A small image classifier, trained from scratch: activation gelu, 16400 steps.
Rows from block 3 of a small image classifier, named by matrix and row number. Rows with one number belong to one neuron. Each number is 128 + 32 x the weight over its row's rms, rounded and kept within 0 to 255. All counts start at 0. Numbers have three digits each.
After each neuron's rows are labels from the 100 images, of 14848, where the neuron reaches its highest value: "patch colour" is the nearest of a few named colours to the mean colour under the peak. Only what is clearly more common there than usual is listed. The data: capsule endoscopy frames (Kvasir-Capsule).
# fc1: MLP up (model.blocks.3.mlp.fc1.weight, 576x192), inputs 0-63
# fc2: MLP down (model.blocks.3.mlp.fc2.weight, 192x576, transposed), outputs 0-63

fc1.6:107105088118134126159111113162078176106163117132134130137045171155147108107187158130176117097189137186130129111133156122146194151114099107112112150125103113155137111094145124112113162138137133
fc2.6:112141090185166155175122134166164153105151091139112153148134158205130116087119120100139097154101133103099155146160098111121110104127173162080119160135130143128065130149093125074134119179172126
patch colour: grey

fc1.336:156164097084141116146126182171164185127133158158121138207106182150121122105137208056148159130139201168093133124139108144090192109094092119127099162132110174139105107103105106075137104129141131
fc2.336:134138153167116182156132145153151102153118114153159164087111150106193248103152121137174111136109133107204142159105128084093075122109172081142079126138135144111093155173139198088211104180155110
patch colour: orange

fc1.121:143152139093120123131138117147092064127175136141161175179121131091076096154108162133080159143094133112109133143153180127131112119129124162122158098072170156065166247092133157118110140169087134
fc2.121:101042184049103086102117095085159127133132132124152176124172172122155102121133064122164107090134139138126124131143186140163081114168141161157119124147124144173155098094108109108129144144119121
patch colour: grey

fc1.426:116120138147055099119112133122126155154104098076148114107188041165066092121119103095152156153140134107162118163102130164093088090172182136145173142170064088154109072143109151170079120080167109
fc2.426:160150117162182173188122101097174055067151182158110139160128146126135127158066070116124118149121150110159154080179132129138163118154064106086116105110150149135153076078120056113154120197057129
patch colour: black

fc1.571:085113128139160103143086140091171179179090122154076189134060173144175133165100149090107099128166150184117087097133087125111119108100070057118101085140177156111147141161183135081173118152146098
fc2.571:099173157124111084121187134140145139133109171126090090090152112097101119129119136125079104195136134125126171131095104180126163141148082076103157196117080129120184158120098110184088163194098114
patch colour: black

fc1.226:158104148094120131143077139138107114116060145133080104127086124129138128104128166119185082074172116135127105086149174148183150157075080133144104085193152131132184118109112137126129148122153098
fc2.226:099119131080160084089191141106079076122106174177087113119105169103112122175099164096145145160167096175116115168218135109110129138158136098175143186106102107107123097055140095160137152106103140
patch colour: grey

fc1.397:138126116157146161085157103148137095109135121129086122102115174095146120110134130156125075100090116092085160139114154055180162174120152187151182095134110120160080105127129151133136157110134191
fc2.397:088087105083106118112138120143146134143133135105140146117082087097107081146110126164141116157162149153179141106173127174089114133106094066157121148141120133149107074108142212058105163116163067
patch colour: orange

fc1.464:115093113152057122117096151128126159141116120063129139127181059146047107129157121106163134147180133118174128164120156157095103100166168140145176170161054101165130067144097125154095133092159121
fc2.464:156133140126161124186135082094150065102146192185147161148127154126184143152049072114112129163087135107159144099176136107136176116175059117093081099099147147126162125087103068121159119177048133
patch colour: black

fc1.103:175151097087142075093233141127115091053154133167114093147095185076150146093161146097132106143092117106085117171135133076129157134085139133151190096137145140119132146105074144101141130136142145
fc2.103:119120148135149202148068126115141123150125143124052149103189111120080124137088147114180077159110127151151161075125094121121105121085144125107158066151184179140146140189150143114117148181201087
patch colour: grey

fc1.91:145137094162140171158118154143168139175064112122136124144084126155111149091119161146097139129195162117114221108171180150190164099054130165105144085139144095141170119142135124133140091162108076
fc2.91:144131074110089145156111109122155094099096091079146046137056136095110129135173122178144131089150155173133118190185098121103170147127126146155204107122132114133165175090104069119153098163126131
patch colour: orange

fc1.499:138133121118102218165099140135067122084160160111173154086124099126105053140126136177128122160144117112164142067144145133152120195128139090139126127067106108080157139146128123165102190130114113
fc2.499:080162160189213134104180115132123102147119032095070068152148226089138211107112154141130093122136187078081129179123075111145104154161112118139146117122135187155151131122092123091154162081136118
patch colour: orange; yellow

fc1.42:099155063117126125083190143160060098031144117142152132130107156113157124093124113119100171162111086119111130105135127080168139126176098112144089123112128218129121219132120137139212204120100175
fc2.42:158102147166127131133092115069170107049105130086157145117134115165149107198087113142093111117079122071144174112106123182129111101121076159085199108136190109158140136149130124149094125194121124
patch colour: pink

fc1.334:136156116070169170091131134169137117142160118161148077166102121123143156066121126157030157130098174102064139124184162134139123083188090171063132110094155211107166148109152102091153179147086159
fc2.334:137094177107106117171082089094135206157118091120118178128112087134172071174094181097154135158129151079138120142126094137143111111054092092148162081152147135144174080141134112145082152148183099
patch colour: black

fc1.573:174143161143161103108074126096149143146067105172151108098110127095140148114111109123168107169121134119156085085130144105179102121129058082122105089180185191153184104156134099147114145093171095
fc2.573:126135102122133097082166109114094114179115156122091142125129160168126113176088154106125182165120133146133145196105130125121199116103094114147134131108143125104100138110187125175086134106135149
patch colour: black

fc1.85:150093129094175139158154133164172115112100146154076087153122141071115112108167111105123107115150121125175201125136086163161156135117124107078140085193155136126189081121125139098137173131177172
fc2.85:128128146165115114152124188131163058144106158070155062139101110153085130126140139092141190117162111149162147148085115114097095059174101142121130163088129178172066098132141168170113076174086163
patch colour: grey

fc1.108:137130152111118069175163073181106117142133112119104153143118146141145112077132174115099132141160059176193182125109122136125163173090118128134103109153123112087103240094122115124119117137166122
fc2.108:099157125130150168165166138128213118143186133142052144142144122078081139139098108112081094140150192131079108069109133128200134134171133104108111092204185143175174102128157139091064114160139116
patch colour: black

fc1.340:096114073138139119161154120135111128080177163156099158134040173088158144128135118120140175119194117120107114140179149065098197179135127124118135120097151108126110163091110065130120108189073115
fc2.340:164093072138144147175141140121162062090159224159149132144088185097141118189157127139134128117115119163125134112172154074136099150126098155134118118133111149128129110103135102133166112177090158
patch colour: pink

fc1.405:086154107125148113144096082134095149109194131159067181134081164120150091143149121126135144068127135169112116097156129143172162150126122148078094124104143097155154136099185084126080159153135174
fc2.405:142155139168166087175110113154106134147102119149128111171154144138053119112139143147126097138119117144094114107112123130106140128125139144114153121124141154128064163104120119090180136124165081
patch colour: orange

fc1.119:126116121147156096166132070130107115101176179095134126092131140138107076120140138164076121154171095168199142151136127087122126189131105129129122140079139119121096106098141106147090185125093139
fc2.119:145152151158163188158084160102196115105143162109097110174137164151136141158106108102101098114122176090118104055106130181122071127139103177088109134201170171154098126161135092078154055132169135
patch colour: black

fc1.79:113115142171167153209080104089147132152112164191140121117151151090110178227115094150179094123102144143146121099137169100128140116116118129139115133108156120181122114148172058123095103139064094
fc2.79:165145143157102121084098189082137120164087153072157110167134136153185112205125106129188103155144076116134102135110074171153128163084063126152117114162158184096182134206078167119131097173128119
patch colour: grey

fc1.401:104106172134199104081116156134135133144126182152160085151107163101142148161107142104162126133101141167152108058133112145158144120092053080126079112172185155144183106127152108134193110107129095
fc2.401:113103083106119098112141131119103125133137130143124116068096090153163098153150139138135156141138095106168129153115083138121165166108131155162076145141150092134124175180131141147125048141064143
patch colour: black

fc1.439:162110068109116143199162114135165164149142151117110123152142115138083120092146170122115122104132156129140171158167135136117149133081151158115152133131098105161130115134096117101098138117162113
fc2.439:090147152106132166140179077149107129108091121105103078098090150120102186147119181143063171123137109155080156159121113106116100184164135103143170069114132115140116183084180130145130190126127139
patch colour: orange

fc1.331:135189138070135137149160102175145092129131155211136166148141099102138108140182178098049138171118155124160141155153119136165151096137123158126089117098165150045134196124147158097124146145102151
fc2.331:171102176128079125122119139126125116113073134072145102119156176148107110146112083124232146140157112178141179193115149082137112109120111115101142057122167143164131095104152111183089161124108158
patch colour: grey

fc1.441:096108131177149086142092121132178131175167122125064130150078135104158129088102102084115072117156152119102120132142103131183162114124123134107056088172150112160168130122114125150146053159160173
fc2.441:107156106113142138099165108094139093107057147147177084105143121097091196139172137229111110080090106134160076117144125191181182153133083092091120141082098091079108188115174100139177085115086124
patch colour: black

fc1.222:155105085123135130098166183104074110096170220148124133106100103102133088182182137100144143179180119131105100134167157052174117163147138109125121137080135154107111104147129154142116147153040094
fc2.222:151147203184155140136129144119172136108121084121092081094110188136168167108121103116135115062114129118157179116107125076127152168110099134110180132209102076149113159131110093152107149084165135
patch colour: yellow

fc1.368:197112067100120124150123159160115072082173164122171161162080149085157126084124154136132194132150053131109132097177153061144145113102137147140145085109161161131162222131075136113130091135105144
fc2.368:116107147128083158197128121089149167119105148159101148160155176173150131147096162117124080137141148171126161126164136156144100147176144125153114124180140114148165123094118112115086163137178162
patch colour: black