{"horizontal_flip": true, "mlp_ratio": 3, "mixing": "mixup", "label_smoothing": 0.1, "optimizer": "adamw", "weight_decay": 0.1}
Rows from block 4 of a small image classifier, named by matrix and row number. Rows with one number belong to one neuron. Each number is 128 + 24 x the weight over its row's rms, rounded and kept within 0 to 255. All counts start at 0. Numbers have three digits each. After the name is the row's rms in percent of the matrix's.
After each neuron's rows are labels from the 100 images, of 14848, where the neuron reaches its highest value: "top examples" is what is common among them. Only what is clearly more common there than usual is listed. The data: capsule endoscopy frames (Kvasir-Capsule).
# fc1: MLP up (model.blocks.4.mlp.fc1.weight, 576x192), inputs 0-95
# fc2: MLP down (model.blocks.4.mlp.fc2.weight, 192x576, transposed), outputs 0-95

fc1.26 102:127167102151133134142106110161134156141107123117154163156132116165144134138147154107131150105067163121103099137163127136118174120138154171120106130082095106136064156126124136137120145125141155076134090117142136100121133093153144099147148127128120119178166100132125097115141142164125120132
fc2.26 097:111126089111159114142088139141120130165119153139125104147109105118039125138125124130121140133127124150074057104125124118108124102149140148139121149112125074162104151093125125140176100118128168147088139130147123131175139113147088097189114140141131132143149106109137113121187157095140139121
top examples: finding: angiectasia

fc1.561 093:138117144158133150090068068148146127131111134109108150145141116131106135133162144150125103114107177110155099123107154112139138138087110135123094108098120112143100104125130134126121120122128178143127153123119133132153096174116105112152095166099081086156151103089150120087153094132119097144
fc2.561 087:148136170155100131098097129133169122085108137119166114111103136113107161159139093162097133097148096158119131123100142106154113125157113125093099134136134122097122150103150084139151116144159155105145124134066147129131118080105113095141118120102149113133124118118201139086148125151093120144
top examples: finding: ileocecal valve

fc1.286 088:131098099135130122168099078118133132103135147096112161142080124100118136149124104152200138063123124124125122095174122134115130177117129121080122077095144107150115160118128113138116158155145151110116146096151151124131142120102150143108139142128098111134127103130132126098140131124118115090
fc2.286 104:179093177135145087162119155139100130124123182164137155144123155078144112169127109135139127128111128138125149104097140137155136162062090121117138121146143152144171129106128121153119127119116156101127103133100102103115128150116127117099118143158128139123117122152143134128076088191146078115
top examples: finding: lymphangiectasia

fc1.129 110:161141108123122147143160134093153094134143157132153148117133113127121128145118160148143152152104122145143175121156182137126122132110137126137186096080128096122129164129141134112093117118072103126123110156134131125143123140102178168126143108120117105161127106148114113102130098112132148129
fc2.129 145:131150149123116119114142156152101136113112159090152112156094133143125105157067135096119141176148169143109137113090124154117118103117101158146158139155131123154139165125121113175077118155147109145095104145126124096128129098100110112154134127154161157130125131101123089170103104121115136129
top examples: finding: pylorus

fc1.157 098:107148143122145157125155116128101145150122124185118148141123154105102146137154148123140133149133174127130073140119143107099112155130116075129088137083133123137114133114154107077178095119097106171120108096117135140167123128170094116129127152139104108143157128112133115100136155097145127133
fc2.157 103:155139113160191153106107159145127129102144103114103168114095133153124117126113115154154111138194104146156128082118123119153119121116097147147129120162174145106126144146131162166106096134167120124128147104088124086135098111081151085114107151119123138121088137107139132124168126068110167140
top examples: finding: reduced mucosal view

fc1.169 108:151140121095136164130146126155132134117086100167131140122133115114119122133198164144118150164137141114138127109116092127140121123118095116144126133124120132104147116105128132102143127109113131155111151105149150090146149150156111175139177145124116115164131125076134147146131154133161137158
fc2.169 113:114161096145169126130148165140100129140111113111080092150100180143118120094136089131128143084180126169106103155123136103122121119099151092180154130147158135167143136110146125151122109129139148140128139100138106131131135122160126134111138133145159164117106123135115130156160141095144161114
top examples: finding: ileocecal valve

fc1.446 097:115111122083116132172097097170149147100089136110124118130114131154137081131123125149131144138150124159139146121162094141113124122130130155100143096145119123146138155094138101129114145154153141152130190126080133141130149120099148152115141123133121113136103079154153082163111132093160139100
fc2.446 099:132110131107107104145156124142145164149150143136142166145143121126083119161100144132097136127137144133108141116125147118144140099114151109177129138098146128138114160092119167113124114137127141097110142126149134135145129111106129145124135134120083119159175109090072107124148059136140121129
top examples: finding: ileocecal valve

fc1.134 100:119154093137120159131128119126206129083149120133136123114131100136142154125123123170081131118133129162116172091161131142141158119129142136104150139115099101083139115101127112120134157160147142130176132141100125150153102145068177148129129112068095096165091109166114069119152118125106149169
fc2.134 097:149139155149103120091082105106127133126125112094118146109132129144142132118103128099111162154109125085144108140107125105137147151141114163096150119110116152151154118134093086190102161134098158120155124151147107137136133149158117114096169128118093140111083077099108130131126137126125148163
top examples: finding: reduced mucosal view

fc1.416 108:142124143079147154135081152147114107097091128122092113176086153119102143123103161136138126089133143148086129043123117159123125129118058106119139105162156155101164120081157126107150131146151130119076131126120122122093130107133100119106096148149109143138114154084128129167141139117144101134
fc2.416 089:167158126135120136124149124100118114153120136106132089137092125105147166142131133104112146173132137146143113092123127108084097143144130099128179131160140090142181132115151056130130163143125098125140116140111137094136127116162132109123140124146132088144152078098116156155099077075133131150
top examples: finding: pylorus

fc1.296 105:122095060102150144118098149139150135116127176140133112158077172112131129152141139152123099096110144177105121106169138149133161141080057100161119128140161171140159132112147137074126106136111148131116162105138137143099112143140133097147099169118104104114119166108132120146140139124127073106
fc2.296 090:111146102128134108109098153135128158125098135129129116147119125167090104133145132115133128127181130105136120167088131161104121133070104074163140161140143136118139104116069172120141114139146144115124100102148133115116144110128136068101094091131106106086136168145151167152127147143139081153
top examples: finding: reduced mucosal view

fc1.363 096:132102135146134140100109170114146127119148153160183135164104136173170125131119149120148108089079165112098115126142162105132129098103148121123100138091131158124089130124119161075165097149109132115090120119089114159136128092070142069133111119160056112157153154147103079098169085124088137138
fc2.363 098:127122111112147153137148136145107119154129106163126151138120111124098127086177144119130113170114146111135115141123184123112114161160186110141133108116102099155095139107153085133108089110102093145114127131160138127125142119165133145145133133153174113150131081152170124078125134122147130135
top examples: finding: reduced mucosal view

fc1.412 092:141163139167140110127140125128124141135152126167172152150083177109157141120107118109139155142138167129136150136139155136122115110124116107106098105118158154179175124110111108113189157172108185112136077173129112153171120098122153092133131102132162115167158143100117139101110104150070127137
fc2.412 102:111113111118163193136123124145151105100105110164084118118154106134132142103130147158147110145122121098134135107137139152129131178115122119126140143172114136140123115139131122115082119096150102128137151114133128116112113186168139149161120169083119124131061165170138106155128153113166083135
top examples: finding: reduced mucosal view

fc1.61 099:143118111161143160159130134182162155145127142154158156149111146158123112115119133117154138158151167149157124081153159099121096119090097130061097105134132134172132133134152120115144121112133125090137155135135161100143106135149166098148128121110098111122163074091155128118136147165088116117
fc2.61 099:090149143067137116146138125165124160139101121175126136141108133157104108132120148130108131119153161116106147137125138137177138114065133072156141105136147139127126152073144150080171134130128114157123115116133100171136166142136114133113152122129113132156139162111080126138145075115130094169
top examples: finding: ileocecal valve

fc1.144 106:122120122096114134111170157161120122106147145130155144171105139150180110132143149109130193130114137123084156134142124134126128113112115161123095149143106165146131151082125120096111141111108163102099107128138125138137175145161129142172191134144105125127088139105141111165117109125138140135
fc2.144 103:128154125102105113113117093107128127140141119065157143190121112159115144108109136107137169107097183139093154138132100140080151089135133125087187127116100117129098139104121112093135141169131130138115104127163155159119160101164132115130145093136129115149108075140137112103149129124096163148
top examples: finding: ileocecal valve

fc1.78 100:128122093125129131130149166162137139119085104124139131116107147144135117116127128111140168148118092124113161051171089133140083112134126127110126111117122164127166178128109148135148126118132126075125128103121119110101151106140199135150151106138104131129139109128093127132120160107099145124
fc2.78 088:143127131191158139154116131154139107070139126143107150113106145118105086142132085143166123104177131113118152142120167107121092095110123134150145142151157120136092146134142169123132097172137081138141141155133103142121115083095110133184141165119133146140127165114127116136166122079135119121
top examples: finding: blood fresh; finding: pylorus

fc1.522 106:122129116166125159074099119084135092143144147131149143170116122132152138155133138132147143109079179121129156140159143151102131098130126128095154115088119131163120096119135103100144103176069164116128111163121118128097138137128130135133140122149125114193168146143122126104122069131094132168
fc2.522 110:149136125107151156139061106141148145111144074121144113134139127079134161103151107157139097120088145138105114120133086102126127115159126141133121104146121104156120124135154124101118116129172140144128137129114164173175102131118117122148082150116170107118112143103167103099125133145196137109
top examples: finding: angiectasia

fc1.270 099:129094100123139139108105143107140139120094142189135156143105171169117147159125124116212102122126137188131084146101185114100142112129113124106138156155142135146080109121155104097109074131149120130084118127080164175156129139114095093130116144166125131132143116169147116122101139092139118147
fc2.270 099:164123203125116097131128119114092084126103115108144138094098148099092138126111138156113121134155122109116177142107170110100106114169127119155175089094145105129115163125158140168109154153104110146130112134157128140106095107134157122144120145106132145123118117138113120115125126130119138141
top examples: finding: ileocecal valve

fc1.383 100:132123098130146115153179117119130128126122120147076115169111164116142115135128140116136092120144143145093097167144178112117132117082139120115162127136122106142139170113128127099163090139130092135118109130126141144101110097121125113152097157161134128122159138188112130108141134128134118104
fc2.383 097:164134110140103148113169110160091133115159107140156168115124086098165115103170163152092149137164106122134108120145109138143127150145170165143068103126118127093149156134140139146145135136131162115113144151127099112111145087093128101141160104119125126129120128129143143146114146116131125143
top examples: finding: reduced mucosal view

fc1.43 103:101112112102136167162164100163140120113147145123125120158093114141161112128185178115107157131137145154140143110145115171132161139073103117109126104131122128127109117104160124087146135166128143122100123134122157105113150161097137148127157134125116105157134099118139114170123138112126105148
fc2.43 109:147123119131121136120142173180094158123122147110165139118091117138105109113150102106131146143202108147126114142129144085118094136102159106156138159091128126083102133111116148164156164128137135142121109127121127148149130117089144081103118082130137099125113111145160125110157143135117154166
top examples: finding: ileocecal valve

fc1.148 088:161144111135137138100126132123156115131174116159150155136118124097159145159163164131148127114090133118126104097188131122110130115107124131115155092099145127110148174116137144118129072132113170090121139119108122130146127122137166115133120143148144096125162126152114152086145113132149130160
fc2.148 096:147104168105107137152104121105145131106113144151142185129116116155195138139135123128143103125095150118147133157097117120092099132123092133107130149124109157128139118160134099125130140175158207102114101124112140108123122088089124131115133127147108136102130089122158135143067167144089121137
top examples: finding: pylorus

fc1.527 101:141136115174132129135222152135128122126158113128131114130134111127125115126135164116142131123158105152152135103132120105132109116068138082128151108165137156083112207147140164123167126124163082127131104152105111107086126081099160127126132113129123149117124104138065159121152141118096147140
fc2.527 092:133158181142132120127085091165099091099104128114149086139126125108128101123173112132121154100104124117122119142150110146137138138144100156106099109135138136090169171079118123145154164096141168138151129114145120116150168142168111139142150142123199134139095153099161145159162122169138108113
top examples: finding: pylorus

fc1.337 108:184119141145127124144145101154138120120129136147132160153125128116119101154122133150148153113088107126117124160119141184130101115123121164119164137130127141124108151099139121120087133112146133132110114119129158102154154116133111143151182153145118121110114139128114147129097103105137128139
fc2.337 124:150137093099124094114113106122099134142141156088128145178131099101088093145114112116144166108148144151056087131137135127156178094132158147141108154105131116128129131084131120093159095111102131148080106144121096181113144089129103127161105104140133165139117116158133107135172153095147160104
top examples: finding: ileocecal valve

fc1.563 109:098113129132139121150157137114103113149113143165150129172091194136148121134123140101123145128132156154134116122126144132096130129117091083138105116119139146156149157118145123124164091174097131109100122160104120113124156131131111096107154165168088140150140114108105137149095154102127135141
fc2.563 098:153156165104111172116153122151129130095138132138130146067165073134141070115143129150143112153154121079149126102114114116166108156108146174173128147149106122082089145145093146142109132096141104169153141133134124155141099115133141132143108138089107095112097124105099105134112128139112078158
top examples: finding: reduced mucosal view

fc1.311 092:159103150146138175121119119125196125142133163126108152113118125114151132137122135134158107169120142106134152136164153118127059123133158136096094113115134105141106100144136135098108134154151123110126102103110186112178123132108124107151114156127097052116158124101147131116142096140129097127
fc2.311 094:161103118111160139131117101129112133101150164144163137113116119098139156158170155143134102108113122122144076129134137071157131163127105111130114141083118110084133143126120093142151151127132135135114118103081131141149114110098114144107085140116113123115102116123129099096140167129133107123
top examples: finding: blood fresh; finding: ileocecal valve

fc1.369 093:123161109091131142135131110099146074131107139168110121153139125088125146180145165154121103102052098118113106110176122142114122135128119132116162106096140130078163162112151100120160127151124131084106135124086138095131139091120144145150119144167154113181167133153130138096125163172137123118
fc2.369 093:126094152144092112157101151125132124137132176091149136128138148100155155157150085104159118128141118126157123150118135138136116120154115134167106130127091108148158136155116123140157128123118162124112163136116147068073108142058137125099135132154134118118091105132184122130129100138093150115
top examples: finding: pylorus

fc1.438 105:152128133066135126101140105125137123129160138197141144155101131075139109119124170132083146132113167165104121123162166143135165096127078121127145104107143188134171121097152114108092134123087166132126124163119111176144121130114123149140133128142146133183138144147099088116094115131160139147
fc2.438 108:156127124151128128108112078104126167082126093142121146095137097166136067172125117135168139159135089119154116164167152127136112125093143159134184114102121091103122124111113070145103143123107125148175131138140115124157120110168097171108155121070163131141091122149156119122152143140112120122
top examples: finding: reduced mucosal view; finding: ileocecal valve

fc1.475 117:165132147131137132138126115127131108114114129116089115095133128111134152136158175166130096119129071146125095164136100134132133158109107153146134160100108122082128132102110121141132174133120125156136150139114158089131092141136107138158121170113105101098098149127123134111137112130187091119
fc2.475 128:169130132098139157132124163182132145132127121121105136166119120144127158042083081087101111163151169136063119090109160141142107090155137152105144163175125151109115135126106136101096115115162123132085126104152141158135121126100108095126114115160093148155154109127117139135174106084108152160
top examples: finding: ulcer

fc1.470 106:139107085113126168161093134135189104121137185130153127111110129134110128128118098207123113108115119138135122089181166109120123174111122085118164117139110113128169138133116111127160141154168118144121143131101135125165126147066132107116131128122122106154079121158169117134149160111116117137
fc2.470 098:201113143141160124129166151134131090141165132158103129120165179146118140111090163147163093172090120104130135123125098072119087112131131163131146135114121108106131118154113172109078127120130149138125139062112151086120127141112125130117097161115141141154144092138133133099157118132122133088
top examples: finding: ileocecal valve

fc1.309 105:137122108138137139124113107123137095139142127135129144132129105084178142143160117165135115139095147151132157126168178125130119117102109128090144094118150118164157141119162119129090138146097158080138130167109131132167116136131152142143124145129160094142147110150118160106112125096123123132
fc2.309 107:150126175129100127137130142130139151116132157161125169138128111149176143131162120093134117118094148096131114143101146137140113150092097140117146171144110148119157161142076108121109133114148183155117079127137119115123113120125123111123132092136117126128120082133104129117065145165084118159
top examples: finding: pylorus

fc1.428 106:156111110110126186130117139095120127115120146161130160100145110120099104167138156150181106159117114137197126064108146122136136184087121066127100087119171137131121122141150130131115121109097095105110142143125112145157119112136127172095131125101090114133134109085116135112132146129167140103
fc2.428 096:068178146148154105089146141109114181156094073130102101122141119139137181114113122086089137124118129115140116115091101123119122122119101100127122117153139135126161103150102146130124138097154145145129097109183097087187107164147141125120140106123151157098141152091110153129113124131086159171
top examples: finding: ulcer

fc1.66 097:100119108111122159164121129160159127113114128134119104145106129174135118100172141136136162090105137120133168132184151187111131146125154152077130121124104101125136136085124074109135136196125144148127174127153171103125146133112161146122139114123137078122103115125163096156119144099154115110
fc2.66 091:149116102138093132122131105149123134112126139108124155154115078138121145163165161124118160095135137136074105146148067132152178134133165139115096113108105140089107134133129116132141122137118156059100114119150100121103178134138128113143170117133077135153134138092104108142138124117176151146
top examples: finding: ileocecal valve

fc1.90 111:160155101131142125161137143092146150128166146122132142167113193140158103155133183107147092108130122127120108135158094087094113106102130113127132119134126147139098149137115118108146091157146133091122155126108142160122123046137141068147090142153126113110143156136124117102126140148108094114
fc2.90 099:147087192149084163089135133152112117085095114117115128099100126143169140101105101142116110166161117128120137142111156100139103124145162141141117179141116083131122144129133136128137133110112109140145160158140116168126118151135115142176132130115139108151101158103119109143141120094121108154
top examples: finding: angiectasia

fc1.254 103:181159113088130164113109099107161139129101122175111131152107126136131117135187166148118121130121161109104114123131098151134131127140092103112139107129120126110165110094142090137145125171130193144111164093135134122146155107144101136113133159153127122145140128107130132141145122148155121170
fc2.254 103:196149113147151116152135171135112115110127139113115118117085149113114102128119071147137123143178083119119144155129103089148118142135115124114139094137163144089162136139152099182128122157132163142120140104111080133128105104101142125078116130153149141086088149153180117129127137143113130107
top examples: finding: reduced mucosal view; finding: ileocecal valve

fc1.418 101:104123098105160153094140159118149118158107149138103139132040191162152124131132156112113110130144138136113093118150155075111122131126098107118125105148168149147157127160156115117193132159139137113123155130054119125093101114094123098128083150157115128139134141134135113115095150137123112140
fc2.418 089:120127122114116107143153132102118126135141160158139135126172118108150133101074097144161124104147131130130155144125128150111137101116124131120112143122115136098137131151071156122114107117107102154104111144128136122133124136117165152120113098135118162085176145179123139124115137136100122136
top examples: finding: reduced mucosal view

fc1.272 108:147103122099133150092140099106146153127120166207117140144120128147088140159156202131148079140134136144140096119118169130087142137134118100107120113119151122124084083123143104106113121129125132137106101089129138154116132100152100125107088174125143120118171085136158092117119140165143099129
fc2.272 102:075125105171139092120133107110093108110115122125115140108121127117192143125134105145142154091098076142150144165182131124127130140117151165151090118098117137118140114148136128155148137145097120127146114151110119109127163121123173154129157102122151137088138132101136141132070150131119144112
top examples: finding: ulcer

fc1.460 082:104112097154144147098125122113172132113124170131097176147095160096135127163116134128131101143119167119093135151164094152122114124133117116135102130116131126158114121122133158093125123129128108129132096107069129123119130126107128105169111165116061112111134152126110072121124127104097083103
fc2.460 093:144150135139143136121160136129099133116148184152149131141110121097131138169141115140164134115188135195129138101131128126125106149121109078088105150161146146101150128095158080150159133159148154118121128130090114120120133065131136138094128128147121137085122106110154128140113130151083083122
top examples: finding: blood fresh

fc1.292 100:144105104185155109139139150144118128123169114110085139100126137093077133116113121107148104123113068107132132133141077096138112148114124152141129140125115158121185133121087133139129141122158134122131133089115174112100106140147144097143066189123117131118131123121128175099141146123148087096
fc2.292 099:114113101079124166121150106132156140090144138162127173121128127147127124098119153122113144147133151120101143144103163120143146138083142118128144137124142176120085138155133129060139088162125071131150108146117144191120126110108115130154124111108087132129161114148091106112154182098156129125
top examples: finding: reduced mucosal view

fc1.202 100:110107116104150156103121155130119090113114118140159130122125117103142134151179167139114155135111113159117086067120111122122115125163108128122117127101149141106145157112174103107144099112097116057129117130091128110164124105151130171159161134134137132136128121105126140121169121070166128102
fc2.202 107:116064135150131136157144106128125090122135176116113161107128129132164140151157136131095113148110122139159142143114146102113124182154139124176116165122083097121129180143130139134130169100117168110142115124097122090137102123089128147123134150113098112151081115149130106146128137086090093127
top examples: finding: pylorus

fc1.405 104:130104077122160142114139126122136132134124174111125114158073159132115103146143112106161100155141166110120084146166144108123129139105141127113148086117158094141120138129136128103164090179119109139111110081130131098093139151106122079122114158144107120133144139161155119135164136088113094135
fc2.405 103:128120120114110116164136175141115158137138143147175149153122103106132121110157103119156162122151146179103144097144098145100097106142176137127102141145143159156122132113122096137140104151127160127104152131139131099096162116138118126128191102165111115114129111079160135141117097090100142129
top examples: finding: ileocecal valve

fc1.167 101:133116118119133130146099121143141123111087112096137143130121132105125131151136107141196121134146114135118114130124087112103064143170129124107140113151133119176176119124109087123127154140173167121108144125114183130159147120123103124121136124176123114122099107100169137154116133088150146095
fc2.167 106:160140133153127159092122117126150128110120123101134118082126125162126153107095101176104107124125122156160180121128126101148127120157125153139166107102108104115136106138152123145094168126121135139171130100117164130106109142104181136081072124087127087132127073128135118115111115110077160154
top examples: finding: reduced mucosal view

fc1.133 101:104116100117139179119127146151179114112112147105122124119117124125161137105126108129102132147124127136130173098148080151118116141144123147089137118137123150111141080116159118123180152129136149104131129118099161081144141166086163144137148131137113123146145127139165135142155142120128120173
fc2.133 105:141133127141090091110145121083099161169143140114136158160119133116154149164155146096144169118141158128143104151125117152098166115117131108125141119119140139155110120113159092129115134146124123086095148147126140100108173118138141153091139105172112127115187067100093123138105085116130163128
top examples: finding: ileocecal valve

fc1.114 107:145173124124121115126136100110098098093101099098086176132126142080125150133161110144157147101139076137125124114111084122119115133146109161129148109133150149082112149134157115136175150153143159103096103142140171098112131099101126132123128128128119122105188104095118160122127154104088130116
fc2.114 127:085127127142147118151154178125104144141121103123119127162087152100154144088154097075131138113166133131099105141088158126104110146110121112128114148155121172169114130121111110104189100117125129092089116151145119133126141131146117097133138109177109155088149132130116182153112181099137102150
top examples: finding: pylorus

fc1.139 097:133131139056121129126102094144181134129156125097077112138142133148161120118125124144109115091150123145077095128113083079102113127130109152125152125161135126092107116104138129101123122122173175089133183102113133176159139135112113128119114180101126134112108113123146098154163164120179137137
fc2.139 097:101092120134141139155152101080119108162146094118083102095131162154197112110085154121123126139123140136135123128139151140144135132111131133139176120151128148140155077159158105147085163101098101102164138116109150102127129172175132180118147160107112145113115126128088121180105143120138100129
top examples: finding: ileocecal valve

fc1.212 089:118126115093134130158126126131148095106128140146118142127140132131116116141110132150112121147114074151119183113165110167135114098160143166147117146131124116066144143107160114124076066157107116089116138125123177095133120066100151135162116117124124119112138120121135129159116148105099118084
fc2.212 101:119136108160165149147108174152155156121116126120097093119134172149131153150153105118171156141110115122138151107161126119117124130116098082107128097140111153184138092144122097163120135157120123088143148121145118077123136143179147102139154168124173124122088176129178146120101113137155142101
top examples: finding: pylorus

fc1.290 098:085079151129115124121097130121126139142143125152159138112154095144130156130135152123104148148105121147194148135119157180097119107165103112126095184123126128150121067128136102121146137104104138116130099169085137079160115152132107160144156112144125095130138100125125134097110103128135150124
fc2.290 098:134139124141170156136112156160121138160082118120118083132153098145141128088161139116118108189129135094119115122152139140164122128112160134100137111139129126159109106156098126162102127130125081119127126151124089103144146142180157098119136175139133161154149128155106125143115161127168131150
top examples: finding: angiectasia

fc1.453 105:122108148112122125135136112105126087086129124134131160125132151111105152137137094127094143123091109124150154119094092142092111169166111069124140107123152152084113133121120150120107137114101159103145081102116124116137145150106110158080135130105115133185107137132127130094093122111133122173
fc2.453 098:107168099134131120145149138144138156132141104148105087115111123118133112106082138151117139134181103169115123104130124117097126113111125107125122136114118140151160136126126111118132134157133103110127169151113123130141109083130159113148127126110128165119147137136133086130143142114160143125
top examples: finding: foreign body